From a checkpoint of a small CTC audio transcriber: 800 steps, 26041 training examples.
Rows from block 3, named by matrix and row number. Each number is 500 + 40 x the weight over its row's rms, rounded and kept within 0 to 999. All counts start at 0. Numbers have three digits each. After the name is the row's rms in percent of the matrix's.
# weight_hh_l0_reverse: GRU recurrent weights, backward direction (gates r, z, n stacked) (model.rnn.0.rnn.weight_hh_l0_reverse, 288x96), inputs 0-95
weight_hh_l0_reverse.0 107:531601471467490524446464593490576543525556528530470519523454470537495571497485440441563458397473560476541489523516475497440480545514500490529497493508483467445511581578509462439471471517532546458486499526499515500453468464483508483533563456512547510484473464501482552536477545553442540459
weight_hh_l0_reverse.1 100:556495532502501494517496497524540530554543515512489546432458583539518491488491509496479467484481461459563486565553468443530576539448465466463516517541456448493523555554573519509517421488597526455435435566503474533513486506444490439485572464510470456520530442524530450571494518495550533483
weight_hh_l0_reverse.2 093:492465548515549493522476566486473531508473533519530503436578400561421512482521533436510436460479579545573472541568457524432483486565464474477545459482524578482509492479434467476538479458465510446529485483496526500458536536498476506445531493550451493550448510493567479528527448519526493548
weight_hh_l0_reverse.3 110:462527508461530538507478507538467458449453500547516549451434458491487476481549479545459505500550508517530527585604476484497499511591538506555553501488504460524479490480434465462561520540501569492464592507464459480498549478472495461495476547398518439482498473573496544520556503524591505476
weight_hh_l0_reverse.4 094:444523477462556526459498533493444559429548481474434503441541520444570472480539489553542451486459414504508531453583543526434484558458539525509477459517527540492449576517486532505518450502541529447513476545510488510474455481470535547475445444596467454505442499494509511523509486543560492543
weight_hh_l0_reverse.5 100:480469513448509542533506520466515429578551548517558519469447396462514531451547508449446534472568543528474426526506514494450499550418538460545484479474455567439536494496555530473560539464517516522523516491521432550513550496473490537532545532482509499537459532563483474564476507457542531445
weight_hh_l0_reverse.6 101:479445476416502492487467519477503437485474531486469480518499569437511432480454453440518468486550481440431468567453523489450505495532503483529508482470438492464569523491472526535508552449533565554516442479501535491486577505541443468424515483506551467551496501482611548426442510492508450523
weight_hh_l0_reverse.7 102:459468502464530573449524429507554470541470541519517485478471517517504436536472520462504477407467490533425510525586561492494507478508430494567470519484499457478507451544527533449569556429514545500472523476527528486418466504496458547477540533442534529564446499511502438534579489578492522513
weight_hh_l0_reverse.8 102:533547513514545537439521520447480445532536467473494493488558486518458426458488550583524490533489486491537514525470504538528494471566548524452422466456531561472537449492497496577491439449490449542496590487509526468451462514500498490529492453434490474571464493552521481447490545540400428537
weight_hh_l0_reverse.9 108:454495457536484505508531491478454449522394397507504506535524565455428578519524472483533464522492524418484476515521553470523502552465525540461524470503526457528589457615543516480450493497547530518509457471470482463547440472501474516529510422442503488554472515480559511505485520473505455441
weight_hh_l0_reverse.284 100:455549482505517552509481507502481531497443492526460509441541411438488451547479450543468545452515558521494488484533521497496453476512519540548411466439536522464505525511524505500571553481458543576503576438474452495471576446474509542465557472552566480505481487504577534477445473547550529561
weight_hh_l0_reverse.285 109:566537498482532470497552485559491564491483451490514583479443595483512513494456492413479547440502457443504409605532428475470497495535466535530544520544491446533542522515505544465472497470485528512556536520519416492516543537467463493556560482482481478504556446518551502503492457548473518452
weight_hh_l0_reverse.286 109:502507407509554542510566514491536541484489571482552499508459572550444513477491527487494426563528552506567529491474515581435579429511483479478514535473568471475422491464529518532526514549502413495400437551528514486447481545508523502450496499524490525513554524509503451493483522530467504457
weight_hh_l0_reverse.287 098:492448495437592519479502529501452498538482461566563459468515531440483476549596470501490542490493508556542465481486496529530578420446458500517552449573507511467502516514552435533462506540415531487478427507540467495461529492466551469489523564489491430485469477496532485522573450531530558513