config = dict(
    train_examples=26041,
    n_mels=64,
    hop_length=160,
    input='log_mel',
    win_length=400,
    vocab_size=32,
    weight_standardization=False,
    depths=[1, 1, 1],
    stem='single',
    eps=1e-06,
    batch_size=64,
    epochs=2.0,
    final_lr_fraction=0.05,
    warmup_steps=40,
)
Rows from block 4, named by matrix and row number. Each number is 128 + 24 x the weight over its row's rms, rounded and kept within 0 to 255. All counts start at 0. Numbers have three digits each. After the name is the row's rms in percent of the matrix's.
# weight_hh_l0_reverse: GRU recurrent weights, backward direction (gates r, z, n stacked) (model.rnn.1.rnn.weight_hh_l0_reverse, 288x96), inputs 0-95
weight_hh_l0_reverse.0 105:114160130185082139126088142081171104141109090137131168171143092101177120111138161133128122118156105113129098158132149132128098106100158095090171099153131120078142135116140138136148140108113126106154160134105123098151120130140102133121109151085120141145143145152154155136126132113136171127
weight_hh_l0_reverse.1 100:123111166116157119117138131169135107102178104103143145126090158124113070112127132146105126155141120146155103122098144160149089143136139169128098106131147168153101113165147118159137134143124090153118132167160110092152147122107151088159122105149086160130104140161115124125136125126100175093
weight_hh_l0_reverse.2 104:117133137135125110131177161145154104107113153092103102161128094077098147151093133107145150105123117125129137083159119178122106060164131094117104147114160102127168138112142159100124146165156110125117086122117102095135089117148111166127142119119116117137107130128127093125108154111153147100
weight_hh_l0_reverse.3 097:150150175099133093159112107091098117120164121093162128132086100118097101144129143159128098137125129155164128109156082115148114142153146140151138114135162140120104131124165130104161143079141124125154116129157127177113164132109141100152108081152103156095079125148117147092128139127159155129
weight_hh_l0_reverse.4 106:125118115112102143120093119127166150131151108110105139146113158157110096097093153155096104118127167119086104105141142145136125137109191169169157151144105131144098126117128092140162174106124101110156114139172163127108170137140101123113090098112125160158138139165112127126145125149167154130
weight_hh_l0_reverse.5 094:136117136144134130154126145091123115163116130149175101148093098163132142095124160101121161134145145146134117141170120099134156155151166124106150096105119087077144086153131095119095159124122103078131123109143162156098097118091108148133137147154145141155132089080136107122159153153123135150
weight_hh_l0_reverse.6 099:095110102137121117111178154161116135147108115105145128165149102173116153125113099129112138079126156140131150077119134120153158092124138132131149103093177076148129154111156125107080160132135157123107130128128127171127124103111116140112151117108149130095156122080096123084145148139116173151
weight_hh_l0_reverse.7 097:146189122148137105123117081136070102109144117154096135119090090106102075094163136145122154121134107133134179143078104114117106133118135138107132148124130092154129094166088130110117140112100108104124141116111126157130173086103142102142112125118119128132159144124168121121133137150142174113
weight_hh_l0_reverse.8 093:144150148117132118136111135104131120117155121111110128117070161119129087104174118158104115105154100104122136148154091117108125118152123185132103115097126086141126174152127149149119163115107119145160171146151149139150144146128138170112174094147102129161083136142102134157163122160159166137
weight_hh_l0_reverse.9 099:124139128131160115121078123157168113122092081110114150151103129140130088126149152099104125141101081145097156157105131147138110149068153114110157068124127138080109157150108114143163143121122151103102097161129108078114126161136111120161147128151137127167130108123099116142132160133131127150
weight_hh_l0_reverse.10 093:143132155129144125098137143165124142117096150142131129168117134155189159143083112138102153171099151123142114174155112133132104093075111119162114145148145098102157140062126096156127121124120154105148139156159097148097109153153131140106138132152138175148120143155144119145123082137133126133
weight_hh_l0_reverse.11 102:136111099109151134096105099104143106068171136103096147129090113105113089131148108128114131086131123119119083114124131141128141132159118143141133150115127165170123139134112156149124080115154156111147123109150101118115152163111147100142043111114096116168104151131117122119154147142099094108
weight_hh_l0_reverse.12 097:153155125063165104099159095140123107141114148150142147148173120172150149098143102098146104118091116118113143113161154125085154171151103107094150149082101131150132102121133121100096168142126153144144150154092128094143125125105126121089114119122145110146111144093133140147149118131173145124
weight_hh_l0_reverse.13 104:130104142101125112158130106100145136147097118114096119084148124144085132122131069118126132118122118099148117129105144160128155127120089112105091101129114160128114134153127138093147090141098122143129099125090122126108118112147116186148135166074098078154113083148162108092107174143149110133
weight_hh_l0_reverse.85 095:142118122068116153163090096125160158100126103135139121108122142118172138091111156079152132106165131160110143138122151152112135125127135153137149147151123159141114089143091169117168140084122118121089160150107133118140117092128100126126082168119126100100145147134107146080139148093156135141
weight_hh_l0_reverse.86 089:099171156142115072124123162129118105134172121102137134168120139142151135153165090117134127115099152112089153130159182144150153114105142162096101143135129130122127095117102116118130167098132150108099084088118159096099155101111162126139121146106115104154150099095108117148144113083144130120
weight_hh_l0_reverse.87 093:166102157133106140109155133115154138094161156074149121090148103164139099103106136137127147138133145124133089139156143143135108115132107086115139146097158125116112143109099136099159104103144106153133149168123160182098122137096100154111106101142128146110095090114073122093149149162118139152
weight_hh_l0_reverse.88 096:164143156138129137099106162099128080110124132114157142157120102157135143108102095137098077096148120073141135128119094128115160179112131126121125136141135158131134081120134146133081095133145108119140128116156139157140154138108128115100142111133156180165088122157126154072096099158121110145
weight_hh_l0_reverse.89 099:149131106089137157148145117093132133095124159133094097090119132115123097112144155077150088089159152128121114130128124141109094166134098182139106129108110115081095150098112159149160147114158107159148126138122143106146140094100151122131084105119089130125141167125115094136125176111147140107
weight_hh_l0_reverse.90 090:110113153109127090135106141105081118141158164103159146153135137152100109084148134119103165104132131137115147149147114151146094117157136138143151153118115128080151148163157090164116167135113159089175139087122142134162114149116130136072121128115121143164118124086120095109114111104137170107
weight_hh_l0_reverse.91 094:105092096145124116115121125149136121092116093095153145159098154108142164136153114108124092140141123153123110122168131140104147108112147109153092127093145153151142151165151114168145143114143139149141108146183103108144131155144111135082154084126091157191128099144087102127113140084130116112
weight_hh_l0_reverse.92 094:141166109115152101090148149150078109132137123119121136117135161144128151126082116057096162110160152150158148122109152139129124128095172179094137133147146132156107118090151084132114122144123161102114137145115101135102082117143122134082091138122132132140155148120085142160120161128112121143
weight_hh_l0_reverse.93 094:167122142097182113130101144144093088112143124090127117148105137135101127131141112124068144141142157122135145132167108154125174124114173117106107125166134128140150080102162128126112076113137156118126131100124157089129147133090104168115106084140152095098129111171121101113111109124142135102
weight_hh_l0_reverse.94 105:148165124087139153111117150085121157106092140151123094117159144101137142117091135093088118087144134124093104115120146161123136127166108150164101137147113113138127137121119152159123087129126154157143100126120137090122138085127119120144088139123140070101117119133164095155116173072118104099
weight_hh_l0_reverse.95 105:138170102134145149161122159135148119122118121131093089148142114126112168104096117083112128129165109113118157113115120147098144092076138173121127139148115130104110074130103129091128099107115167081094126134126108085140126125180157184106157111134123091113159153143136129132113125147129157139
weight_hh_l0_reverse.96 099:155103162146114143096138167129136172094106101150123121108141132094104140090081120090095152113141115128124120139149106163120107126090148175106127140151158096116158137086166139125142096133098134113093121125133134129102124103144114130117108093160141110100172110097088102140154146102133120183
weight_hh_l0_reverse.97 093:108099088117166147102183146154153166147099137166123136165116084108144101101100164131088170126127107141142147116145107163101146095107196129101129110138081131151141130108130159115151149163158148121127100164136135141133135137149104151115122163126115112144147101112119090123130154142112120112
weight_hh_l0_reverse.98 099:100075130145090103164107088148117135132128139100129165131109137134119140096153089091109134098141110154121163151122108122119165130138096125118104116133118176117145108082150103090162123101087112137106121108108086124131096164130146136147169118135141127164124159119110129098121139189109109170
weight_hh_l0_reverse.99 093:157081125133126153117157128109115121143150124119120094128108094132111125096100094138110173127097139114112138104097106182117123134110099147132083104136099100119156168141101144103155132136152131100098130106093125114103160121135147143084116130156123201083141100106154164118131100150159142107
weight_hh_l0_reverse.100 113:133139110144091146144169090117115115109122114175103103147164121112107155097178145136152177149110098105171156145096128148123128102107156139110152145142117137116119184121148123091145132123117133109126165127146084145128105153159108157181165165126167121097117155119152114128141130114090132135
weight_hh_l0_reverse.101 089:127120096081110156117122103173111099115153124156153131108145106160131108141136149128102139150131117097090107159137100147126100153134136132095150153148138121137126100153112150120145113148169129149090097149081131106169092143148083096104174150142165094114140113133142113152136069104141150157
weight_hh_l0_reverse.102 107:139163172089123152131163130124124145103095116112140093146107112131105153129088143108157137134112132145109176119122169153135105111160107106121100113166171103152151111129116156079108126157156115149125148145076144114108145097125115162114144126121156093125067146129130096139155167155141158118
weight_hh_l0_reverse.103 102:115162157112094132175149124116150107094119123119128099120090135133105109140155139120133085156104141114161143111142121119091150115099093114083110125145129068100110124125158134150131161160115178088117112149108109110097189142167133134133090098134149138126090119172149105123132127114156137147
weight_hh_l0_reverse.104 094:115150141149078122127145142152123152107168100117151117138125070098133131163140126154136139145102135097124109121156100148141170131095137115109145159131132150111150140124135184086177153123139144120099123143150077155156124145158154130106128132111105147108141116091143171143087088151156164158
weight_hh_l0_reverse.105 098:122097124106138127114133096114099128177113116166110094128104087079112109144110146131099124093176121145145143101173123107101119092127133147130123124096163116121165121134113161136113091110146153110090143154102136106110157108157112172119108137165150126141077098141150086160103145130107157139
weight_hh_l0_reverse.106 094:150104099165113123159115161118098118181102159140131188113140113111154154131173137127149127151125165141117126162176156109164117131110148123141116091098105161123141160145142126124125092159153118102143161141154107130096124151080090087122158123123137122151103161133118136138156096098129118154
weight_hh_l0_reverse.107 093:152094108117097123135110104103081128148123146146142149100144111088163179099167180166141172103103107111162139141140117149080130103109140105098145119116095135120172177098122114127118145144115135145144111144129128108138164103120101131135157174134167104100109115149126100127118139085119117133
weight_hh_l0_reverse.108 105:164125097159100147105179108127104161157090140146098107106096149082148150150152166137112095118159112121113147174114140112111125136128125122105123087180114117140165089097121144114184139125152135141096140133139105142158121118117166128160151146165126131145122159151135145124126137129112102181
weight_hh_l0_reverse.109 106:146151168133140154159182182162149106121083122157099120125155105146109135152155158144125096143129087131149147143131131101102143097140132127086153110125132148143134119165164172096175133168129106157132146125147116129161125150150154123135174128173149107131121139127128121109153147154087131159
weight_hh_l0_reverse.110 093:124128123097117173115102099119166123137083121118117143129165104113141130101132149136104093138153119132145102143134182170124141141119142109105104181128165133133103130098111154116096149136148138117107145091079149090126143143152146166097169167070140123115102096141166117151122153130158116109
weight_hh_l0_reverse.111 098:160146156127087096142143093146116149156090119129095159128126145129164178122150135155108134153166098140183153114113168102109106133091114102092108126135163111125123158073148121116158150104118109103087095129100120109108149114165140120121105149169112134101117127137122159137116155161126135155
weight_hh_l0_reverse.112 097:121119087142115162112118115118104108182118104114114137119122154152113152109109099093089114132146134101142128153096167104125144099133150157106121122183093163175143127113105153158105142116092087092157129144146085123089098135137142128097131151121146142175166111111136135154091142153154115115
weight_hh_l0_reverse.113 096:121117098141135119155128167110154114146119133138132178146116105124107171109096101108150136113149148128145127065139168153084165108131090146161116129121153093157147136143128168140094142160126149122123139089092123093140119155154087166123168159112144100144088121102122143137148165145136123154
weight_hh_l0_reverse.114 096:147177118124104139148151107167136152102118098148084106123141103143113128144133130121090146121135141114115127146086121122115163152164141093158086123158186094143140147175113163095092096092157115125120101142144117117112133108130110153094112151143161158102112108103123161090100144112126102153
weight_hh_l0_reverse.115 106:114127141133147109115117069120102128116166137105083109101130123152184115087122124129145138111103100160105180124142101117114128128153140134123146115123159145090098176170148139098131163138090094132092155162128154169131166140094131118119170116146144172099108153120124100098128132132133127143
weight_hh_l0_reverse.116 114:108167134135102139087159110162170139095137099121125111146096126119139094108100155122086118159121149093137096113129136168130152124117163148153111160098173092136137135135154094149095160106158100116103118136086152088088148122144141164093100130093153145140136130110127132098124116100156155130
weight_hh_l0_reverse.117 108:114125080159090122089091145099140156110174080126151098103124132148112115151140159140139156121097090151156156172129089124130084107122157121110129154145109123133145128098115103150153150143116125104134119155163113147118146133125114126117141176160121182115146145146168116152163123141095145166
weight_hh_l0_reverse.118 108:163104092135149132111118106175075136154143126118099126156154138113120181076095098127121139098167135089115125093115110092122113143152106162106115149121115139104152083122136169098089108149131140128127110105124144105117099117133134163112116164100125153107140106129161163148145175162142120128
weight_hh_l0_reverse.119 098:097178111135126156106117113111170106162129152150082096150134139136171103156115169097089120116173111115116145155123116164130137095115107121143147091088149150122151129120161122156125144137173133102095135151105135112116146075134099121114134109135161149153107151092146136108149119095149153093
weight_hh_l0_reverse.120 110:148109100150102143115115126132086125118133094100138161164144137155120142081104151103123122164154118169102126100109133156155103154097141168138133109150155141087134092079148120136131180095165180109120116145125145146133108125121112167120124125171093152122149124136138149094122109148100129173
weight_hh_l0_reverse.121 097:119118110168137092149136087142123140131133133130152115081144101089146127145138154161103161102173134105123101110119104117121091130151133136139084135136108071136109107152142126143169151146078123127123127102121083101142125156111084096162151138113170127158093107149126108148118158080149149117
weight_hh_l0_reverse.122 114:134149172155118153133136083146127128122190138119156092096096130110120115113133152093098145158114082146155134153149078098132092124125135164100129174141145126078138120107152102133101130100169134108141115144111153130115130128158119095170114155130153152131124135097137154103128088146158137164
weight_hh_l0_reverse.123 100:137102107100093122148115123119149176098179106118148119132142124089180111119142118140113149166151078164157119139156100126109096126131144133093143132147085111079124120151125126144120146171119156140090160164137105122141120110171117113149123123189173131133162140117110118125161105104136137141
weight_hh_l0_reverse.124 095:113156139132145148111149114096165179113125098117131130117145076112200118120138149124126151180103138122148143094153137147125110142089117123118114127157097108130151098112183142122129183157157136112133140145142118111104145107142106181138145114152155141090111161125158143114139177122107136136
weight_hh_l0_reverse.125 097:154119135130156157143102101123077153114094118120143127150181114113109147146115116179138129099117104152158110106185094104131113155099111106107146148103094140141170114151156154128129086137108097142133143160088141109164154131140105094143150114132151128153131122134132085110123124119146064145
weight_hh_l0_reverse.126 104:138142115141138117129113163102109136131125129145079072140158118085147138106099124087149122123105151132113153121144154142105148127122106106155100146096128078086151155133135145138144154129177159123125142135094116091100148104179117124157103144111120113112153131079195108165111136156131133154
weight_hh_l0_reverse.127 097:101104130133088108117134111102143155114125098118141129118124101150116150151143166128110091129136089096148100156142150174118117105109154124090150111147115082092146153127118120145130133108121102111080166171129144106162144123137154144182132112157139113157120177170126139181112160093115111108
weight_hh_l0_reverse.128 095:115135065110142141135133114146102152149093105097088136158147151144098112145105119164150146142119134105084157127139131128096150125111115127148164115067166139141144096090116118144125170164112136135129089122085167109119089099150099166127095101127148113101114130128154137150140113092151128152
weight_hh_l0_reverse.129 091:103109104139081131150100122172101129167165114108148102152110087148136140086142124105130175117118153140136094108165109102135164110133147113154146117118161087110157098169128095148079134147130155154116116154128129138093105118142085166151128136161129128097142108129159106150123111135158094114
weight_hh_l0_reverse.130 097:146141155147115163134153147153138164144102126130172169094146153149146126153158157119108171137141166162123091165114116114108108114148126127146101151146183106122096144094140138137150150135133134143114129161138140168157133145094104102123145162164101106116124150136085100087141094125120173160
weight_hh_l0_reverse.131 117:111134170144137151100172109097185141148147111154085091102154150127145133110162164121104112154139131127164106130134135144109137124127095134124151105102088109111125117101108120141094179106145115137112126181138145122164106122136127159118144171145145154094130167134137088124177098125101149155
weight_hh_l0_reverse.132 088:126120118156136136153107129123164082088162159130133136132125101091110132087156136081098082093085128143132120099174111163166138114080109131090155082127111169115122144126119168155130145092133136124139153107143124089143122146146120109130141096100099144142156144100107107116110137094116142118
weight_hh_l0_reverse.133 096:139164110143109126135071137125126121100154143112092094157111104140142138126130138158144149163102145140130073137116102156137139100149160174122088081157117116087098152113158098124149141120099162143142132098171131093151111115137117163179084096129118104142126116124103114137119112098151104114
weight_hh_l0_reverse.134 091:112150101132117131151100162112107173120089103159107174105162134107120156114108138134120092138132098154153105093120116105137093132136100110100151079157110150125151107168120121151136127120165162113119114129094127131154160098115154131126125156118178112126121093096105147120172120163107121185
weight_hh_l0_reverse.135 105:150128161134123120103146090100091161169111142132098120115129149164151083142171150111137138114166113170153146156088078155093144106119148150126110156167124102133137166141168079138146171125119113081121164112112139121144144179145147105134109128141139125132164125125127133122139099149127153130
weight_hh_l0_reverse.136 117:143094134108167120129116160110096156107126139104158143161132118119119129120100153125140124126123137138085130129147125108174118143189151138135125155085149122141131103127130136144098143117150138099173097086087171102090125123077134105112111097142093082120152126082095159117144099143106092132
weight_hh_l0_reverse.137 091:175101115160093140130128151137125140176127096150118133177088122122138175103158120156112118178160147153167132128163128107102116128135097109138141135102112074149115127133156121156124119146117125111154129096135158085118118137142080148101154159134092086139129108136096133127158079141110110131
weight_hh_l0_reverse.138 089:138190131138122131155115079144143140167119134140105095134143103124136119087124181141122146171097123134126136094142100173143092165160157115109160115153141118154112125151146108134130132137109187123137137157116118147122116099150130179156142166132153160156152152112164120132128148145130159172
weight_hh_l0_reverse.139 097:128149120129129119085124110112108106120144153128116149076094105138184074113143112102127133135111164105164120142131126158101132164156132152094107126123129136125137145118111154117179112158099076099142162116140124120089158129116119158108104109108124138147079097123124149095163144158171155096
weight_hh_l0_reverse.140 100:136136107103110098089164147179146141115135113144100090111143104081087166099127165106130133143134140127113125140126139133144118103136117081126130133137148098165150095107082142094089136104134110153115148132126106149096114118116144155159171099128147151139119106111153107130129148073081166094
weight_hh_l0_reverse.141 111:106152145137089127071126086099083108138155105131160117164112118118139146085149158151143180122095113144101120152176108115102089160093177139135152150106091135131083104094118080130130140083132146106136125121145144128161144153113128133112170140133110125140139141112117113138112107136139110135
weight_hh_l0_reverse.176 101:115070080129093140097135148152122124103139122145126149129122093106151140105125097109136142103151148127129170150122141145130084168126127156098086116151126108126102112114155099097132143130142125166119133160075097108099145149131089104126151109147133114156158162097114152133100086101096075113
weight_hh_l0_reverse.177 101:139087095120107094139110119155123138141126126078111153120090126141114150127099116110109099144156133078119118153138120139160125146164107112174160113116133106115145100118138118103100133140124097170181138146129168160108106097104119134157123134079129179123106139152107174108078097119139099138
weight_hh_l0_reverse.178 102:130125083125092116148183117140152143132112113158133135180133104122124134157098121131155104134078101146145146133147166142149150119089119077142122128094120170123112148121089182132144164093155113110145094129129109095132129136091150125138149111089145116115111126089165118087151108115101160119
weight_hh_l0_reverse.179 114:144175187137111109147140127115117162128157100125117102134113118139174104139097159113153118099128121124104130130119110100135135161152143139146153118113111095076159101130128101136117143081116131097152135128093127141153091122152131127166144183166155104099146111094152081150117143131086115169
weight_hh_l0_reverse.180 108:105141119111095156104136151124108147128129139134086113103137103097098093095148111173145160168108111114123111155126138154154157142100132101119178084119084154084153122123150122104128102145145148162089136109112092149161121169150111098155119121165133102143157136121139103101161134116115108165
weight_hh_l0_reverse.181 098:151129160137135107137145083094131157104105115115158144142091106101117161158136162159137111169101134134154162143114121115111107172119141125115103159117140178121127108181111096143134123155154143098100140131118130087175126158150161163132128124124172093124129137167118106153164095095111107117
weight_hh_l0_reverse.182 094:107129107112097137162154110161145103148142138132125108104135117079115123158164130094134113120132104115126123121095128156121176113133140145109130107138145137097159113165130107144152126123136139106103113106106134094137173107166125164128089163147186168135114171141165159186124177127132101103
weight_hh_l0_reverse.183 107:146156139087142111117149150164107143130089119162145121158155135152136133137107146103137133116160129152128091105135157088125149110117088106123096150085164083128167111147149153140098112123140131137132096159069118108138118082138121110120178122115119075106106126097101106166158130118103151116
weight_hh_l0_reverse.184 101:165089118149081126137169129129156148095129163129117105115081095122115163140121129119125127099156142137149178132119145156114116136114131129092094147096127112151117154123090152101145119167096155136098125145076133155100132115092102151120112142083098102126106153136170170122153151103115160138
weight_hh_l0_reverse.185 127:085118136128094158100119110140150179105156092162093137125113117098136129140157134142143153155143109150167123171131122148143113131086137117100153087120111125123114108154107155145178123150155115099115123149147085090161141170168136139159114148163168136093115133145116113119139159091160116134
weight_hh_l0_reverse.186 089:135109168169088149167173156152111153094114093107155146133123105108089123151153115117120133092133142111177151104116153150106130180126110117114139145143110154099139156111155142151117154157096158103145102113122137105108109140103112114106124142081134120087086157109151134112141103171135137099
weight_hh_l0_reverse.187 085:076081154110169130132116099154145100105113136147120165094088134165101131107116141168105145115090147165167169118128120130084133139149139088127153107099127138124103113107173112114148139134160102158102139163119126128124169147110108129104158169130103155163155097142144129147153123142127131113
weight_hh_l0_reverse.188 121:092163094104100091105145099125154140125096088140111098074137108138107120164150169149117169117111093136155173110112128145089149100124130069108122121113136100112132160146116138074166123118104133135112139146081096144153112138140164146149145144125135143115093152119135123150135166138147133128
weight_hh_l0_reverse.189 104:121132096161137155135087138120178143150118084170159154097135160076080161138137089131123147158137100126135101128138124116100173143119144163136115103156136111095151145136118161111150141112135128129099121167164068106095136144120099147134097148145132159144112170133102132120111136130097135119
weight_hh_l0_reverse.190 102:135140126154144111103152122110154171139110136155135146119156097102171151161147124157095119134173127093150101142111105098133101123130124096107097130153151109140152106121149189123181146153082128162126106148143115112139099118131104141154104149138112085099102143143123089141142135109074088118
weight_hh_l0_reverse.191 106:149136122132084115111110154137187174124112097170092132097106146085108126094114143155144105168146157119134147129117147113129106096109127146122117126160099096099089149143119138116163179170126148108107173130134109081120172122134101158116162154137112124156132115099124142151122129109106142150
weight_hh_l0_reverse.192 101:104136111107186136123084139093091092090130151137137111147118111126162122146111122117135120134098140116113174158129142131139127104095130138145126137145135162097133135161124126115097098125095137152098148104102133080139101102160109160151066107126157075101129108125110087140152154137142079108
weight_hh_l0_reverse.193 103:155123163111182141156114158112117146152136174151111139158086108102111134148136105097128131126117112114124147109093159194136153118100109131158123104091094139100117168155147169153107116162104151114136093089105161101145137128101113162158115098125144090123116140141123134168135140124130153106
weight_hh_l0_reverse.194 111:150154145132144169105103132149134161087104115132146118145102156131096112099137166087094160135110107110176157129093131132112137116131147144132130108172074127168139122175142088150125098143107130138125158144115157171155141119137130081112104117159148125142163146123110112162144144168094123101
weight_hh_l0_reverse.195 093:100137183121119082123137108139145074103110168134138151167127121163096144112163115127127136148114135102106122093180147159100122147127123142158101114151164137165104134117079180102085139123108129113152144116125129147127100170154109139143189138119137127135119116105119164118085120134115124132
weight_hh_l0_reverse.196 102:090101158092143119150107132110117122107106112099102112093145114111105132115122114146124120105083117153096119098134101160145152121161160109138155170116103191137081152179134127160109141172112145096116149126163091115103150135098128140106096147145123132126119107188102114132091132115132114134
weight_hh_l0_reverse.197 096:127186158090154150108134103111149116120121092123108136156094126152123120079142130096094173106111148158127112119109140173132142132142139098137104101122134097101129116155159087164148181126090120088096128115151132132119172158110131167117087123129094148154108099138108113132141120093123129106
weight_hh_l0_reverse.198 111:151101102139136140149144102146136144172088159108098114110146114092164172188106093148188116120157102130132157094117159134102136102162075080123134142148157154121138123117123133090120103149152143138110092149096133149108134133117127138130142123093146147118146108092130142164112159117152117129
weight_hh_l0_reverse.199 104:105118081125110123109111169087147168147122144116153142109112181107122140101122180125146160140156148186109143136093132155099144095099144154130127124128108155122153157126129142162140154150155100150124131158128146153158126155090145099151097136135122129171163113132121116110179129131083155137
weight_hh_l0_reverse.200 097:119150112141190139142095110084133100155091127135114104141123156119146113134123135083114171176090102120120093137107151136122152134151124125133167106131127122134142163119115135165157184154135174095125102114134149082099159150114157086135139147151128116126158114157088100118166130113111134138
weight_hh_l0_reverse.201 096:127122086107155091144113093149145110109159168157130095076123134150121171116156129120132177138134101088134124109088157125153115127110122104142114169098124126147127151144140137112132137120081129108103107141136103164096138157163102145107078115117144142097156156144111169141095130125167138089
weight_hh_l0_reverse.202 097:125091115115092111101137157118153153158128107167160126118150146121134101142089091142110119089101101129116102153181153091130125107138105101133079159106155148126096116164103160114149076152119094119142120162151131120148122167135118138114127149102109147159088144108116170139100135109116112096
weight_hh_l0_reverse.203 100:163101096151115167165131114126115142158120123156145169131165110127146153138121098154128113114148145134100119165144160077147106173097117126152153135154130145099112124124116137135136139108149112146149100170121104147155135180118087078128111164166136122128110126118109162137166098082087116109
weight_hh_l0_reverse.204 106:102138161147140165092141116099114091111150103111144090125107161100101090086128130150107145142135130150130136153126088158133124129136139168154152164137161126133109145097184087141145165104094108092144134150114111127141160149101153132150119088152142142170166162147100121145134107145115152102
weight_hh_l0_reverse.205 111:129100137100091119132081097118118173102152161147172100095082116131144107088114108093084153152142128095103125121098135157128108130116172149131124103132113126128103099138121120145148148099124102132160128124144116096141164137162144104144074129140137151155165144139147163133146152159131076144
weight_hh_l0_reverse.206 107:111086107120101079183110131141144155137095161127148155108111098134127123177115086119123116096162154088148138135104114106100129140148101124127135146138158119155160140143098160101160123142118100140111122087123086157132116097118136140122103146075096154140118129107109136152097150170169118112
weight_hh_l0_reverse.279 098:160135111126124133130176105102137143138087144151106096156168109085148158121142130110177108105100146140128135105172153163125127127136147114132144130074092113070161150089109129111142119157097140100137142111107145151141111128099118142107155122096128113149151126112101165171162098106117092129
weight_hh_l0_reverse.280 103:164121114158095139134104103095115081121085136138145150169148139109180126122150077165146145122112153129136123149166149098151101106152141142137106128142166173143156100100093130101112113103127142157155151146113144117156109137155129114098175127079138127095124102108151103114129140113147141167
weight_hh_l0_reverse.281 097:147119115183156121115151108130151120168140101126158122163133118159150115133116114138151122103113108081124120130115104145104120097097121111113141105173105103173142140134092132076093158148086120110138127141155135169112155141162144145119163144124161159092147112122123124085122078141097171150
weight_hh_l0_reverse.282 101:099123100113129116109115160123126102159163111111108106108090150157085136114112100100142091122157108168099122156145118162170178161136164160142143078122082137095109157140128134127140169145087145120104134146118115093160133117114138125135078124159143128138156135114119160122153101092138110113
weight_hh_l0_reverse.283 102:125104097145131143140163093132127123119105146154139116106123050143121140120158090171121117090114101126121162119094121144134137145107080118136111157088107119133130151151107139086112152145126114161106127137063120109091123113145154147141170162083106105106135132096151141120119175143118112142
weight_hh_l0_reverse.284 102:124147102107158111083152167146113144140157140109151146107147166133160128092143166145135154135157110120088086156110076095121122146126129129150141127127147104114160152103133142159082106101140108154103103150099127173110124107130144083127131124162156126119137099100086074137125157131094140120
weight_hh_l0_reverse.285 102:127118119119122117126111143114093097115103167121112091087111149121118161115156128132173138082103095079149161126128099147145143102163096145095155102113139126115134140116149143096132150086158117158117158087109133120151126095153165162104144157099133131083148138121129146144107170154101157160
weight_hh_l0_reverse.286 095:123170161101157110124142151074140166155136171108091164082147137153106144146109158145088130125136148109148092143100115116126148119122095174101152157150105128122108129154148159116120152112161130098109151093166153124155103101165124138169115164168121130144128136111167117135110116114109121126
weight_hh_l0_reverse.287 097:113160119116128118088133128095144158105122123159106149112131127109101145092134099105125151157069141172115171147164151110120145165102117136107130096095125170130163138119130106151109135144175164148141167141098151172103100104091145112095143150107130142114152152120136126166149162159132130107